{"image_size": 48, "decoder_norm": "groupnorm", "merge_dims": false}
Rows from block 12 of the encoder, named by matrix and row number. Each number is 500 + 25 x the weight over its row's rms, rounded and kept within 0 to 999. All counts start at 0. Numbers have three digits each. After the name is the row's rms in percent of the matrix's.
# conv: 3x3 conv (encoder.blocks.12.conv.weight, 240x240x3x3), inputs 0-11, a 3x3 kernel for each
conv.93 092:500459537483473498488505471496487492497405507520517513500520528494459447442483553490507513512520506494505498511500467471502478482498460529550482533520529511451511506481509475518523455475462476475502477519438498516498460503527523535511521492518499512486524454480434487494463518512482498466505498493519519501487533527497495500
conv.94 106:531494477517468462522460465494484505519544542516455487489512446509492507514453502507465512523474508471515517524484480489513460514545534517504540502512479466511505475481476487515507486519539504558501486496495522503567496492505501503501516495523518494516469517505469505524498521508508495492491497485534471511481513511489451534
conv.95 096:472532496496531500488503472480485498501446499514532506505498517491527528516493479493490504522518485518521531512537491521504467481450521515490520559518539486493468481496500512464499541481461520492517487505499498488510498485501431474519490497507468555480539481488477487452540522476507495486524439489506516517485483541536493512
conv.96 109:461510444493512504504532511490478508506521508458491521515471507512522517494465482496502510499450508520478476478500506503487530561480451481467463471516482536471543500488491495483461482463538515511517462480537524490470476494518501490488476523522490493476491449489504475503517477488483507494461525508511498485507538496507484447
conv.97 107:482515497482479472474499510511526485485482530519495494522485559477519510468497498509506511497521476508508466528502472522522549486502523487497514505505520497489508483499531482562511502521484518485467463552482517471502467513522512466491501482462503477500527462527483529497491535510478457500517502485490493503461501472501467500
conv.98 089:484493534456478492501525536489493496531466475462497454492518488525455480526514492494504514494500507515516510492471483479481457497491494553503505509507497490471517501494511502494529505531489493514537513458481526544503458551527529511551525510506467536533492533525511446513512509517492522488502514521510489490495497519487487499
conv.99 116:523509470521516499499515477474520478469505525479524536504459531491529521481566531470533489510531483523471474519468496476490497527540480544485498485547569485492481506512491521597455489547498542511508500504509493554490481506540528475473532497469530464500468465505498475509489510483453476493501543491511464540491532486500482488
conv.100 090:493466499514467482538503484482527502510493473544491512496474468550539451491489493534497469496485498508523503501498512481499504472483493490535548540469539471508498494505477479493454533528521543470536462522513442501538498473486512505471510483489531487503487471473500491474490523530451488530478489534511530481475521509502495470
conv.101 092:519481528458507496516506474465507463522499496472506528467453462504527514489488536513537457552537492467477523495528495457488477501487511466505508476507494481489490473497498497469467494460477493499474491533480485504495485489517499539530468445490530471501471448517493519490521491496518506435511508489475518486492503460473491533
conv.102 112:504535495475525475518526453527477482518554503476492448483464497488467506496511513487509522518487518513498473494490502508506511490465535493517537475536525513558515472494495531503502446496497496507493496510507467492518483516515505515508449456485505511479484469482493529476510525506497534483512509511489465524514540472490478431
conv.103 104:483544479476518514473489508467526471527496513532498504521479535462586542461477496518480502506506473486517495514507520495534516464490493494513524448481489490529509475468539477528494518517447495489494526530476467490473486481506460487516500481489510486488475492514499498501469464457493465479508516511497509500479438530483530540
conv.104 102:493489469515490507496470491501485537499514475517462512517449536514480534454531532495519472552504466522505508496504509503522516476462513517533464495513533512483519518503518453494488492530503488500487497477495486492503509487523507498492501554498537535461503487533495464512508490529493481519501470452485492494503486526498489513
conv.105 090:505526475489508444461499541508512482479561514468446539490539481480500504523500555489504497487459476525446471486465506490461508453510485508512465499531500493467462495488515512540511519472445531482503481495496501509533494532461486495488508480513483493504492558511480463501469545516490493493501507525517479505496494503470498484
conv.106 100:498523455488479465467496492511471500460515515480494510501505451499475493532458527519491454454489538457522523469514506548472480490503467508486543505521473516518526499530526492507516503514479522464524525499513488500489497476460494479493495512483500495538490508525493523519496491514488504521517519532505458500474500493496488512
conv.107 092:522492528513473488462473436506521523477492517528496486523511517461564499546494499534467520502474520502537506477528509450468462493490494511494490499520459430495502519469489503508504459498501480534542482513464505480482510526521463514477517480514501536525506506519527505471426512460491495508510513496511505501535511501534504500
conv.108 124:523502525477497491477534453499483501523572497469492496492484485487482490479523494490488500517542496467524462499511491473532554481519514467497514471535520493498488488505486509412537488491521485497504483491523513483512487514512518526483494534488475509546492583493470537504473511472481485507519551493501507460487493507488483537
conv.109 106:499506545488531506498522459468504505547469481479505476531513446470524485484530510549475505492502512503518511508498522518539465499532509492519486473521510514467479510512528477524538482508476499520503468492518494500503489504475496500491506495506552485520493460540486521469513506506527483455508517508499504472436491457486529507
conv.110 094:528473504511523523506479464457503525515494506532498544520447500469548493469476508507504502508540479516494496494478495466530461475477513509424480533501535513509478468467506490487497513484493510494484487524517463562528467508507497506526500518513521485499533473511512530465489500483481502504463442485522497490528519508586505494
conv.111 098:470562489506490476538490451469531536500567464532486476514496449510477528546542559474509511490501522537492496515491498526495518473454502449484499489513487526464525471517523498492461514532506528547503527463473491480490496468470461474482489479478523487478473507528489478498432477500469488540462494521510510506459511481503512499
conv.112 090:535538486509531415489506477506500513513514459507511508486493531516505467480484485485492492477496511491504506518511491493503536546515492521486515519531496498550512535451510447464515513466489517451508460495457509535518485516452504559510494498524529550530541454498449533499475522455498529517487487491512504464513452480458492510
conv.113 115:486420496503498495515521479471515497492500495490509509504549492556527451472477496477519527509515497500537480506497498529524535467474498527504489501495484535477500478488523529494512498418513503510535469430469513448454504522471495484505488523512482504511472514465511454457478507488488508481536489521466477514473481502491493502
conv.114 102:496531503481492509479506486474517500497479491522517555476466499530483473507498466469474501508498521519481488460470457388415445405444495512551542505561564469497537493500455529490456496473498511508487544502538473488505435511511453501522501499489499507516470482475514502513535508458509515504490496493539553488490534496478536489
conv.115 089:489522516535475497522542486453491436592506527493479505530461478468493525509533466508502498481524512516481527476478478517518488500479485493604486515514486442506525514483460518494468480513522533517528495529502506500490516561515439510468472469503504508493485470501515512487569516526531529501518511491498496518490530511508533466
conv.116 113:504505510539500574513563499534525495447531493560498513523507511492481510499520466503502498546483496515483506509524535522459496466473484506495509547508480541520461520485464518544495512474492483499476479490513491520487462510489520522503481524478490480477529456489499518492511458487504492496495514486519491496486458515514518507
conv.117 099:449474464495480442539447435520522552491524509565508515501498515479505526490507532458459522512504492483510530518479480464530476512475514469449497509518468527530508450511466520464535490574498517520544556485509509522516486483490524507483516476456484538493556514471518526516486496496500494495490458474490488479489473485455481530
conv.118 110:488493479495476469544521516557461529448527499496469474526510542475562506541508513529485488487486518486501471492503513466443473445507487524512540492465460513497498501529464445483533470521482495486499496530514518551513452488490498512506525483503494486513499471468508504543522506508486496497509501517504499480507497496553515469
conv.119 102:466451454522491456484501500512520560445555547510486522483517499451543495553498547491495503486507518496504519477496518519498500525473476486466525537527483458482473491529490536440478508525513481506504487522483516516513528466510515464507497509481519453536444513499491497523534524520530475491484493561484478502478517450515506528
conv.120 113:508497467500566467502493485512492528506479525483517527492484508500547472507525491524490492502476511472518483500511508505499476476540479482476562523465520475486539506494514469548518534517482516505538493528483513494477510534491541501517492489515482478495535500496531483524473506489512487488483471506500501479473506484470488486
conv.121 086:512484520516516506529446521510510502554507550515500473501487494456501495496488479498487436507518479469454499475537472500470460497460457477561526495520506455508455502515489479473505488441469475486472488523532484474464520552492475520455483479517525501513499499497474523501499485499523525536488459498526553484545478508450468469
conv.122 093:465498452456454477433517507457462488507484502545517477470517482477511483470488466465501502467491495487498552523531475483482474489508497530499551478518532513490505515494480486520472484479461511476492470511524504501504441485495502472466481490529531465477522493519456491520493490544498533480488491489465489478469480454494511507
conv.123 090:545493483469432474497511483480478542452477500489533514499519487538492492502444486500500503492510504494493507512475488501514523513527515481517476517530524487489492509494524435528544458534504535533525483473485479527499467511504479491497465478505470494500487442475483465506506449505517446489470481489513476494470490518486503484
conv.124 089:486522501484487480523511486498504504548520468435523538472459535517528477509527462470507513516507495476490513534501521511502551525549507487477520518522513499524507489517495467487497519528526528516492512515455539556514456509523514513495556474496490529514476482504496495497521523470498470497495495501472483532501473508491468487
conv.125 115:503516486505543496475530506475468497515523476519537478516526486531441444486475505482433452514468491504519520531490508513497503480482486511479524498444487564483524477513537525538489507504451511494487492490517543473485494530521495497511579490484495550477503475495459512539455484506511464466521498500557530506498500481517488490
conv.126 117:498502448492499545509495466545469500480494513474477491504488463495594454510508498529502512521497549522481497495479532557548489505533501525491520511484556502499498496496516508474492481460534491485488479542515503500529535482500490557479500513538517536536509490510512493509490513471470534469500488504496509481487535513528485500
conv.127 096:469490499495520450505484465532519473506465498493530475519529544537523450496487498501502486500521486502478502486478504478519459562551511508532512531509524521535511497496542455517530529544520473518480494532492511499526472544509473537508522517507524510521499529480504491467527505522513492515490500495506530516498541487447522493
conv.128 101:491551471472537540471510509516553550461490488513503510453520514522540519499543492476506492494488468495491489506498489501525518469502527513515505482551474477516469507442500517559506467480542445511521473472518457467489519537491478495484468512520477469483483511488490485482490496510466531495507486501524510539502497486510496484
conv.129 098:528470478537534477503502472480495454457473524496494504536527460518533462503447558545522496507544522496494503490472511479489505490464468488486518501506502575447464488503489501522529534530525494545454505481465456472519480488472541476472526491491520486523449462537520484459455466484521473512515533513457486506497496475521457481
conv.130 107:471467513491493484478525509509551549563454510506444514500495436488487545522484488488495509496495493540516456528445467452494495467551512477472485495504505532528453454517472483466548480525520485531513467500552521497490502490536515512454534516500484506511485559455499529526495485481481475510509468518510478537520516493527483527
conv.131 092:513495489472489509453522494556510504496527522515490479518501570514539518522502488496471464476498491515478508520449497477474521504528501454489480482505502488528491478448510546478504539522468521493540470500494526482521458479488533508517524493510486522460485499536501462488495487514515500484463468472520504542531494533526526525
conv.132 081:494496479461472492547495512482523531492466506516551488546484506491550492464450467505513494529473481500478491476526529451520509496481480543509512486473517553488503476475516491487509510496467532511503492545520491525550477484519468487491495514481508510502500467436479537472544493497487458498483484507462535484487504498493510512
conv.133 088:528488499533504471506483497464489484536457493525469514473494476525414543527535488502501501517525480510493493483487475501516458509498490493514513526489461472526522485478503504477530467470505499543495488501536513497505462517493474492510515500482490478478475420500514469504511483486500446494512468450526517529506465523495516515
conv.134 118:516482446558522528557605524515496499488507501473493479483475522516442560490501511482479529519523528489516492507549512511503499531529523498489518523445531494487476518456510462547534475521509497507529561511485507515535484490518539522463496512480484496485502466513494513481470472504525485486505471460490514476510447517505495508
conv.135 102:474504504532489480498535537502478477506537466519441477460520470535515503507504548538494489506503509484482476525464525533504506481515500509528516475502461505474518525459536503529443472548494533497538491444487524480522474525498508529546518516484453515516514480495500500506505472475507488510463496487511487489504569489470497519
conv.136 104:509553520516514454492498441482512497528528493468538493474486501528514498527510504536493530517531496508489513488484518536522488485470517533458495492479514489457505483500465461431504497513547500524484446404473501506492519529517528517505494499485479494481493496488512521499485491537486543504505500475510516528513501488480503469
conv.137 081:480536555483522557497469467485525489523513504524477520517537488528483474488567487479478483545516465494543468529480480530520486523508444485454514428494501511496551539529514470511481516493500487518449550475513527499569501492502500475479510502516479522527503539501497447545479519519476518469493486519469548454447491516474430556
conv.138 110:514541461510507513502504494460477450577499496467510499537468541482508484499423493508483527502506497467497532478524497497552538546495552481514471494529524471501507504506497502497486507517487504521476520516501488514488464509499528489493535491494483511505520556518510464516500482515466496513532550529547506498495521460479488493
conv.139 102:495490445508510455464501499482507474490549521529509491522519459492533508521522550512481507519529501510529497493512534518502485489561515493500513489540500533555491514509514531472482466502488489496472479504551481553484479537465496528502536526493518523476485488478516491461473468472483539478502485494520467458468497500479463532
conv.140 092:514478585545498540547451535490474520494510499499532459474487512502467519517486492514510516493485501505501505500529499507560528554496521488512485552499508503525493532505461481473493495483516517509515466517515534500506479495461501479528453503500447503453504512480535486488535520482540554501473557507502456501516482473479506443
conv.141 090:495473475499486459502490495561506480464534542504474490467422472507454461459521536463464524475503456495535473504524499496498490494491468480527478542560502482505506495509483493519510466569537454495488571532484526504505484491512496516544476515485479521464488525512465487539487494506477493502534473477457530466501486484509518541
conv.142 090:521476544472490526464473491507516463480475513499507499475512494495481511495498549506503475502502474526479499519500525527506452465472466489493445506475510510515442517515485515541479482502495457490469471454494543479541490507493493511510514466548483508505455514510534506513490520488503484462471507503518497493509481529492502487
conv.143 088:502490464516524491460476504495511519520498529530531476514520577504482490489557503516504496504540522490485554491491502497488490457468477454496562505486475477488462467528531490503475500488475502515469518480503506483491511514531497477499506483467438488539502493486513463469515464493474508516490517545455445501526501519462472536
conv.144 100:457482509509520497486500464492529498481518543495494481484511520472503517493450501528514523482493507511467523545477508539531500472528521480485545520492486473526535497514508480484524496537511477440518515500533512507490484496513525524501468471467484492490473568506502539493458533490507547483525502480479477527503492494511541494
conv.145 106:523509493544507460504486494489525528499508503485505505500477473483489502445494491485529488460540486495513480464489499487424507487479500506504477456474558454467506519478505443512488493505505505501517498494528439483571495486521494537488527463497480485497526462493481477469490476482505512490524508506502491517483508528518507449
conv.146 095:494492530479495478486496489515441533453541493474532500494505497540498518509489497537471505507493514518529463500486459478553515497500532524467493477518495498445493489507470503482485505524517532499505510471485518527522534483494504547497504510478444528479529545540464516497511522506497526526491540493521477497531534502497488478
conv.147 087:508500504496496495482529486485446537510510480553524489507520498491496515518504483524503501510450553473501462486498485467549475451546471453521475505519502482510493510479503502516491495526513489545508520520531489476485513485490471536534512521511507498504546486485519497509481515500534494452484495503521478495515539499513510497
conv.148 102:507531482478496450489528485500485539427529504576514509508496500523531470529500481490478494482484546518499487492495504489535565514482460468411488499509504520467483489490526508482514549489473514436482544487526506528491493436526465455505484519521448505482505530487523480512507529531501547510515484492493515513502475490505481487
conv.149 098:472479489493497497480509521490452476513472513527517498420537486512509463491488530501481503472504488485498539513470484459511518441508465547496509487529484480527465509493481498489528491452486488514513526500477517523543523486494472470520524435522499507504458457519512504509512497468490485483486480481471470513515506483516456528
conv.150 094:490472511515548472524465524502506519467480507518501465509521475493526504534480494496464477523516503495491517505491452524480484522513455483527529496469514532492481478523499530489536470518498509484541534533436522524500513462493498502520474458526496499462526542514499457516526514483517467471473498547506500522455530535470517504
conv.151 107:489508475541518507488493530498485530467522514539513469481530466501513482524532498530488511503523481529505500476518504477481447476537497511523501518519459503604490486503482523549463483544497507552508449458508464536466491493475532511495520494536487545473514524500475497514477461518482484482499462526514501474455541502510495463
conv.152 086:543510508535504499487533465485494504536524492491475510469498523511483488531470518482504539476498502517474489517470527526494494465486442472478511495499470464521462507488482494511518498450537489501512455535498509542501517488517490496474495504490518503496472524559503506515516476496512490526520477516491538480491470499481522471
conv.153 098:502461512511449528443486510535503494493470457526477503476486479498490511515458528505521501507499488496502491540525516488514542455497537526522528526544515489506508490499504463537484550490504537506459506500502452468462475485500492476479489476531485506492499485469509450552522496502518449484488476503516474530501458500530501488
conv.154 092:493489507442520513507514535514465522504480509531502512531549446512452479457515529524490511487493486456483509542485533530526522494531512492512549496493513524514537502508452548570469501485548505539495513461532477477569496469488528493509493512483553473478530498502490538494511500493498481480509541483530540490521528522495487491
conv.155 092:494521485525511443520521492502453515488545499447458484489484468429523494483470571491499499493505514499477505498487483516477473479558513435521520458573475483498513507532500497493493505479522464476507551547475533493486495485542502557478493509497475466516466542558539508517516492503530518517516486478525471492444478499466481471
conv.156 106:485497490451487502518489462494468550482518529532491473517449491477492478477504466502501504520502516509552534502541467531509536476491530472504506488461522512506506465493493489452516507499502484427558493505499509521471518506466505532523516523504481471501502555531446516489451500482472532520525461496491500534546460511486492499
conv.157 094:516538484483425498536504490511495487493522541448516531491518507544457484494506510475514492508522486508511469528530530583507440544466482471525528469472422511516517510512491503507529508453508506491485475524527551504491512518494473485491522479517484511508557477512534553476506496519469482510503509484524519518505459468485512505
conv.158 095:475471530560500474489492485469475498494445467464522506524510550513456476507478514501504489499470477483501511522444534541535499547503515502470462482515510547492502510497462493463532519534511508528493515508495480504508532491487495498522497473494474504470551450491456464504512456464492468536500487458496493531502476505532471530
conv.159 095:484452524502493483561503496464497514454501478502501503454503498492481524528517541496505517468527467545497442492505522512517500505423476426517562480520481498499520485554497526440491474510530503519472498446482537506457466494513513451563536529540457495481510464563484519521503468528471491497507516432520498519507510504475530516
conv.160 107:509517500470502506481481488525500528483534510454486480525498495508525500533448543470509529499483508502489496522517531503524481461578531496482533502516460495521471482489532483478506478612515517462489506512520499515488480507488474524519493531515492536493467522470524497499487499481502478467504488515488512493514492519526518450
conv.161 096:564526490501477515488465494510517547519478501500490484509508486480497498506484488505515472469515503496491503485496507517477534473497508497567492500500490475520506520508466495569507474513508475524483505486466492521490502540519466503494520484463502477492502490508490457499493494531502529484459482458516485518455530472510458506
conv.162 085:495518492532473485514472525503509515482500526534524494512493512518481544472499492511525518525498513479523468541529518475555497531547522447511464486508476528458498486521484501474505507540535512470463547506524520498506497520490495514483514491542530494527469512474514514501459515510509502520508500479509477503560493537518526528
conv.163 103:466534507543508469495470495511491536477476494516495471512475517486471499483464464495501513517490535529483489498507542505519556485526500502543528459547532524532461494480479476562487535552491540477464482500494527536493513471508470526534498453476463530502545536476493488493502498472530498488544502502455513503538481468499535473
conv.164 093:480527528511521528507510453513473474515517483506508528493477470464467511524496482504463515511479500523487489519477538542503475523496503472498477500440524476472465522486502492456511528533481539498488491496476483479466471452520508501465520448515490499490492501491513515485506455499511510472472492514471448492461521526528523503
conv.165 115:507506507482469543497525483459468535497481489517479501478479508510492503509522474481481508518516501505478512529478489472448452482518491522453497441507543509478478498502497455516499508474500490525563488501509476436499523486494464565471476505503545493476543448472496496489486523506487510523490518491530532484518467523505515538
conv.166 098:524507509509480483504538526507480521475545479501498542501467508507504510511517537497469523488511512492500472508492520467496533482506516521503510453486466539417481507500493502467498492495477470504533500430476519546564509486492533510533509469472499493499481503469504492476468566531526506500495503517524454504494531499503502515
conv.167 102:538522504493518533503515496457496533529466464490501488504466491449535522471505509489492524490497496501477463516464463510509468464503522514467517470530516520507475497496514531449475552496537467502466516484510514500520517539469544513545459524543479526454500445513526485490499507481517506512528489500495485554466509484505502510
conv.168 108:462522524474490539536489523506536520496548509492470502554522483526502499498482545490488465531511502508517512510512474428512550489519528552454520461486521486511529494492518503468493468529508518481518471492480447494520502499475477496517504451510509499497468461500529475515465499492489515495478486480496493499492513490487465548
conv.169 098:489474527478473533533542528475515508521550512503504506505531500504476512509446476462499499499466479497516517526503460455477500514517502475510483489483498496507472499510480522487500482443491535517487514556516558465496484469446473508489535485499522491472510531507504526521509499514491480463488506521518464501478498499510512472
conv.170 095:456502430512493445485476512495518509521493457533527497528534458522502539509468504480445529511496497489518485549513537506506501510502497506450506500453483475436467516534505495509512495505523520422498482474493475503466490453481512482509435505483517506498489467530505433531496478515468505496530516486467511499462482509506509475
conv.171 096:496498520505469486528438531506517485484509498488471507467496478504493520496456550476460434501488468499503550485511548500490445506476482507514498520529505469547519523523515472490475478473462502562483469489487463494545520545501495494508458532535477517474504502519539493472506496497510502501494486489518514475519531513544498493
conv.172 100:481470535519486517473501518465534433525504490527474479483462531506449486469468467537516491511528502491485479516467501471573480525479503501492509527462473480474527498528484512424523529487503510499473557436530500542539499516535530520488484481508525501492507536484510463476494511513491491510511504496509449534454485539518471461
conv.173 084:531484501526515482500496524566514474546498478538495471523489538515478493461517531524483518538522511509505483545480495472523553500470531478500506449568480513490505515524496519486521528492474494511505539521489441468553504543535454519506458531468511544490498504501539535498458516508531482500493481505515492505507499506514502492
conv.174 087:448508464456463493481521528502518468549487543534520497547459482517498486526549466495499486518508521503554527493556502517493468462496501468521521518497551476528458467541467488563551453522485510518521491498511513484483527490494498534491486527483524503471472489502515512471507488506476498480501476522479483492504537491568495522
conv.175 108:447500481505489415510496522507468499481485468500463494477424490518494520482502422477487510514487490490511468472489539456500516497482521519539523531561488476490531514507479478560486477514507513526453505473522507470469510490530481505496512481495457521476478488511530486511489497499513474500492498501488483534491510482540503500
conv.176 106:494485484499509493506468504491493496498527496478511502524501479543421493520519507483485515498514507514511521505456486543492464525475517500530533558480469506524527530542497531453549511486532548538513542534515532518515506482494494515482519508498495499512482510537508489454491485472538506514487492466500495502497494481497507515
conv.177 082:503485497476504492468493506544497458515480478531493512467493536521516486511488512499508512515494479500504462508489511509449494464442443459529476520436517480465498498506515466466489498501529480497460489460495545497535493500486486490506515462490527512512521464538490471528527486497497458477520444470496503490466490497450501553
conv.178 122:471484475533534502532526477504538453449523546507488531490501458475559494515487551485502501483479503496501473480548515523501526544541517535517516463534521497438530501498442549437525511476498503494536454516497459470497531525465470494466491520508488486503477539490482455444468501465447503539462531509473489495551543500497491508
conv.179 090:505485482444483500504494495495513474547556486476493513501476473510507502490463472500516503516489515527493528466446520496498475516532511516548503462464538502535523476474481413489464500522508471507477511521507511518494524477495522516501515514463490517471463544515488502503496476515481511481537555529501532522491463510524501522
conv.180 104:480486544520517537509513537520489495524493504500454517486486430507512526492447575532516512510502509510471498498479495487547441489506511531513498513598420474502464492467529498572497503524455478527479494537536480491460512506493478547468467517484505449476504466480480457514516490467466490535500487520495510520497517473493482507
conv.181 099:499505536519494503510475496479524532508485506486535484478522528496478524517525498515466507478463493540482492520448516522541519521452439476498479529466520497501520501513497476442512530504502466474488522499481501528561495527457478473515521509526527535513497500491504506524495498512493526542482495480467482486507504511500502503
conv.182 091:463509529517508512547489510481490533543494462498499495522490557552528511491532486510495457488520487465514481469462530524483497465486536489455538499498475466516513503530489496445526525520470500451531494474523534517473459479466489508503528506456521545511485471478514460448538518493475503462491512490502511497499487505466523494
conv.183 085:468499500528486504530468489499523497513456490541487487501526506480527494482518524468514460503464473527490507504508512481477539478446503551490477506513487540495530534448462507452490467503487552496470475486475471534469472520553477477528467499526545491468556490517502449481482506525484494487516493503537489474491509488480493486
conv.184 101:479509509454530462506512496499483525529458473489479468485404494508503555518471493493502476515497535528454510504469529509529536547563498487484497493544511530531511503511501521513498517521510525506497510484516493482507486506488523480459536528468511481521441483532514444543462480515499514503526503490512499507464488523553484514
conv.185 113:483465429482530479530508509504500533522497538503472439497466514498519491534512535534515493513473509502524495474481506484537505464506492494500513510532504488489529485485494489545433463477511524466477518525452504531524512522465516514496477485494496510519535483518433477493508535486500492434467456495511508488499550510500499519
conv.186 103:474519543511535517500501508532538519456490480501494482491481543514536499475495494510484511469521506495515460488508517511520443444537484476552512517490544495541491489504493497552491513537473497506492469504522503490463487534501487491473472465483504507454520517498486457518496542469530515504494466493472482472514441474491498493
conv.187 098:521493485490483551500495555483517527454475514554510463521530467524469458496484495458506500445504497487501496539529500539514489518409445488504529483467518466488473477492542518510490480515507501529519508463487464528518549482496478490485510506497483484532506508505521464542478514503494493490519482504502479466475484520514503500
conv.188 098:507544526490521501499446433454509479535551512503546526469497457527473516483478501476549475533493473498512543502525507472543498534539513510486464487519529544494507527482525460482460489510489491522491495506524515509503490494492507484488487459485508480462501518489478497541512504449525526512524497516501497476491498490447472544
conv.189 116:515504521538509442537508489548504435482463548472519502516525519527470504491516502526520459504554530517490538491488513555525504502517532512515458539536429510566488531493541525442537505486493499560502510467524488475479522460480537515491497471522440526502473488507489585509510471509543479517490453512485469484495477517477539520
conv.190 093:521519484486467492487472511548514535474468473526530521520528480453538516483499522547507499493529472513468510524535498509481517468469499512441502463513504475522506484503497542496480497471443498525514521499498471475506506558544482482513492517511467503500493499553504484511487533458543502487491505468564534555507493515459463484
conv.191 094:477502482449496489494517490491485502475476502474523494496420497486495437496495543506466492459499504473518547470484480455504470472478505469477527517446520455543480482485504513516492539497462510512472515463475531535485486526518532506466508522516474472518516479516475469499486493513483487496487530515520537470490490487499481492
conv.192 085:489464545533481499546502405482490543482477508467530503502523481563520516518535506470466521491485469559514474507535508481513518510531493519511481496493486496520509460514468509438470502463491543504477507494515491536497542534508479500492520503541550500489510529531545515501493501499523537517529471502511519543488578519512470513
conv.193 086:537463504504513505457480480463497465509512502479503527521472469508512515510503504468509525505520563514499589458482523469484489508575480522533519471481474505498509478478480521562515452530520535526534508528446490483510486460526464503468519484516506515514487521518513486547488480504502497505485494479466494490490464447496489504
conv.194 090:532505500514514460478491525468503455480508517511489541493536529522477496454494505507476489506466507494554464498514513527542474563520513522477446507437495508513493492477454470499465488520527501505492507535533528459489523506528497537481496452512542520476506472544475513510482522503513518545491505483497503490503467497492458498
conv.195 100:521505509506516465546484487495528511508490493486502504473462470453501535533520489486491467501515534480533510519480527492493503471503484475536519534528510500494490532482445512485503430478551481502524502515522478524519532488478524525479500503494481462532484532485492460467486493513487472517466504468479498480473494504473496467
conv.196 094:479553499508529494447523486512543479500541554486523457468478522470501460465532483520471493494470505512493480528484517518519533473497487493527482485540503490502516498459486459500409491476507500479503481468459502494496485507505477508469463485485498492511504551504450548526497524481490542539503501499455510515501479510488521509
conv.197 086:512488496488510503501502518452530531514512494520480481494500455507488518449519491501513483469517502554502526482474466537505485478511472543498507491562512467568515470483549515509473493570484491497503507519496480512510486484492482509510502483496510500455510501502551507515506505504539466523501519470518520541508504505503504490
conv.198 104:534534463545500541451521550525482477492491484483521546520496519470511480448491517517499516519517505468483513480479512522507492501463459489506508497484514505478497514493504503535503513451512498479512516575481475497532477444449461500527523512510517493494528499517508496523480510477503510486520528523489485528502497507516521495
conv.199 088:493531523497477476461474495502470475483479483527506489461477481535536516481474516504484474437487473490519507547545560521547502538593547473510493513541539523477523486520518489567486528549523511491451491529482557550536526513517518546509484518505474477471486519506484499503548527498488509509500468505553519485564510524459536512
conv.200 096:489522532497496509525493516469518539491518536508452550551500494499483517500520509490504498514467514517492511519452405523498504403514519503453494538499463506519519565466531503501508508463506478461525505495522512468458508470545471481487505560441503507497497486511488565501482487488511488472508524517504556467460489501500477521
conv.201 089:514477491454510497481505486512515502470453485511490497504492507443474496510496484503518495453505505496505486490509482487500531512552517516502524498472482526430508546506514503522532478453525493542486479471532512544489490519433512502483505577503503481499459469512456545499484518495560475458482496476510465522471481505473482477
conv.202 091:481490528538509489517500497466500534521476475484503477492508474506523503476501544540489517496473534476503493527502512516512531482502491489511502459446502486484489537515493516472505545512492499484488524484494495510480516521533495514503500493534506507530446516478466475525488514499497495525532507529570481474511497515522498499
conv.203 121:520519513528511490495490489502569501507499492453529500487490486461512478503467487455511497512499490501482531525495526486511506504462480473491503500562471523503444505507558522543499475497510515515508511469476468497508470523474478478529509490516516485469460503480512525515489491486520521550508529477487466517458505508478526518
conv.204 107:514512485467547440489567522527551523470508482482497495513506515537553462528494491467516511498483472526491512517501483546512493495484458485509521490527495485474467490487470487547496489559477535498528486526492507483487504482478474505522495507507527468473532471475513477519497521483454513481488487463488485504511480503484511500
conv.205 100:504489495508530482487448548514510483486506527494454460498495507506510450485517501458480495507511453500488492533496517492514510502546461513529498465495528522465498501462470529509456495430508466494500516514474453447493482487529536503503545446458525511493488496471504457464489467525516495477505492525524504492460493497467469469
conv.206 109:482495430471491487478544531540492510470477517482480477499540449488526487465449511485477554475489494489507488491500502508535489532509493481518527543464423520541530487481506457558459544436500531540487489517507454486496519479500534483538468479530488540540539482483484504506517501476509496509465494497483507509489473503516520455
conv.207 105:505493519496462516503499465532512490508450505507491513482479519566537519464524546505493492524477503508524493520495526494514483485503508535524510480519534470477540518560490483529491510539450506487491463510497534532460489465518544510548501481555587502495512495486482460505482474521492513518483504481460508525479508514526550505
conv.208 100:486529498515500502474532492502500479468493480499505483533528504502549504489505534491500489469495514474514492490531508495486478531466491459496505475650487481524532466478515508472506497495506479499478474523494517534542501509515527547480493494488474484541480570518490498497496490500493520481537504461493487489529528470468511482
conv.209 111:478506491489453557453494549477534539496499472539484491517512545509540534439515486537484464515507507494491492516504414470495480504518500537463493489506532463490450470486505511524496500454497456434466507542505507502505469506520513505526487490500522519509545508500477545482486493506518491500485506508456469485475481473509501495
conv.210 096:531462486495484501510510533520487459503444461537539456535476538521467545465471492479513523478481507508450526473519459497482519514469447500519519519548496503471486515477472483454479521517509506507527488489498504479545515493487486505516476454497534473475525494499498517538526532492482512475501514517504507482508507567488506528
conv.211 109:522512469513495469512498499512483488535541532486531495471520467491477501479532489466499496509521454499490521492473491533500543541464467467514455460531483498509489513515506529460504516471489486483495506502518523524504465484515475510529473494501490494493483516505515479472542515478459523510513506504482482498520510469518477464
conv.212 098:488523513469536510505481489550510496494524482551483507496546501481489504515507507471468519522522482514480505465477480495460519509513516570492506495479484478473517534557509519506529505505504469572540474495516502493497492455505515504489475481511500496501512485509488459455490478466517487490513525485519478503521479502524506501
conv.213 082:519501512523524496521475496487486466495483534494514557481486508501577486530478540513498525469520506532499457449503511501480491486486500521534548495491480481500518509490481477523491505512524572523491492526523536547499480492485535512482524495479496490547502491496521454471518497510482482520463489507463491523491517520512506488
conv.214 111:510461473489493450465552470556533499503493523479549529499473531476465503466499481487511513498517490485514519489516534502498490512485530467493507499500474505528479518462490481503478495481515509489475506493512491480484470484553514470486480494494551471521470577458498513524505529491513480526513501529509503469501523449513477546
conv.215 082:484505464494505508494527507501517492486486501498526504470468500508493532476498487495498508484483495475492481526524497503523479473456513506545469520495506500519466504450478486495467458504495487522510500508513505502478534481516476457507520507478538479537463479462489507524514474482520543497457521462506551484488545507517505551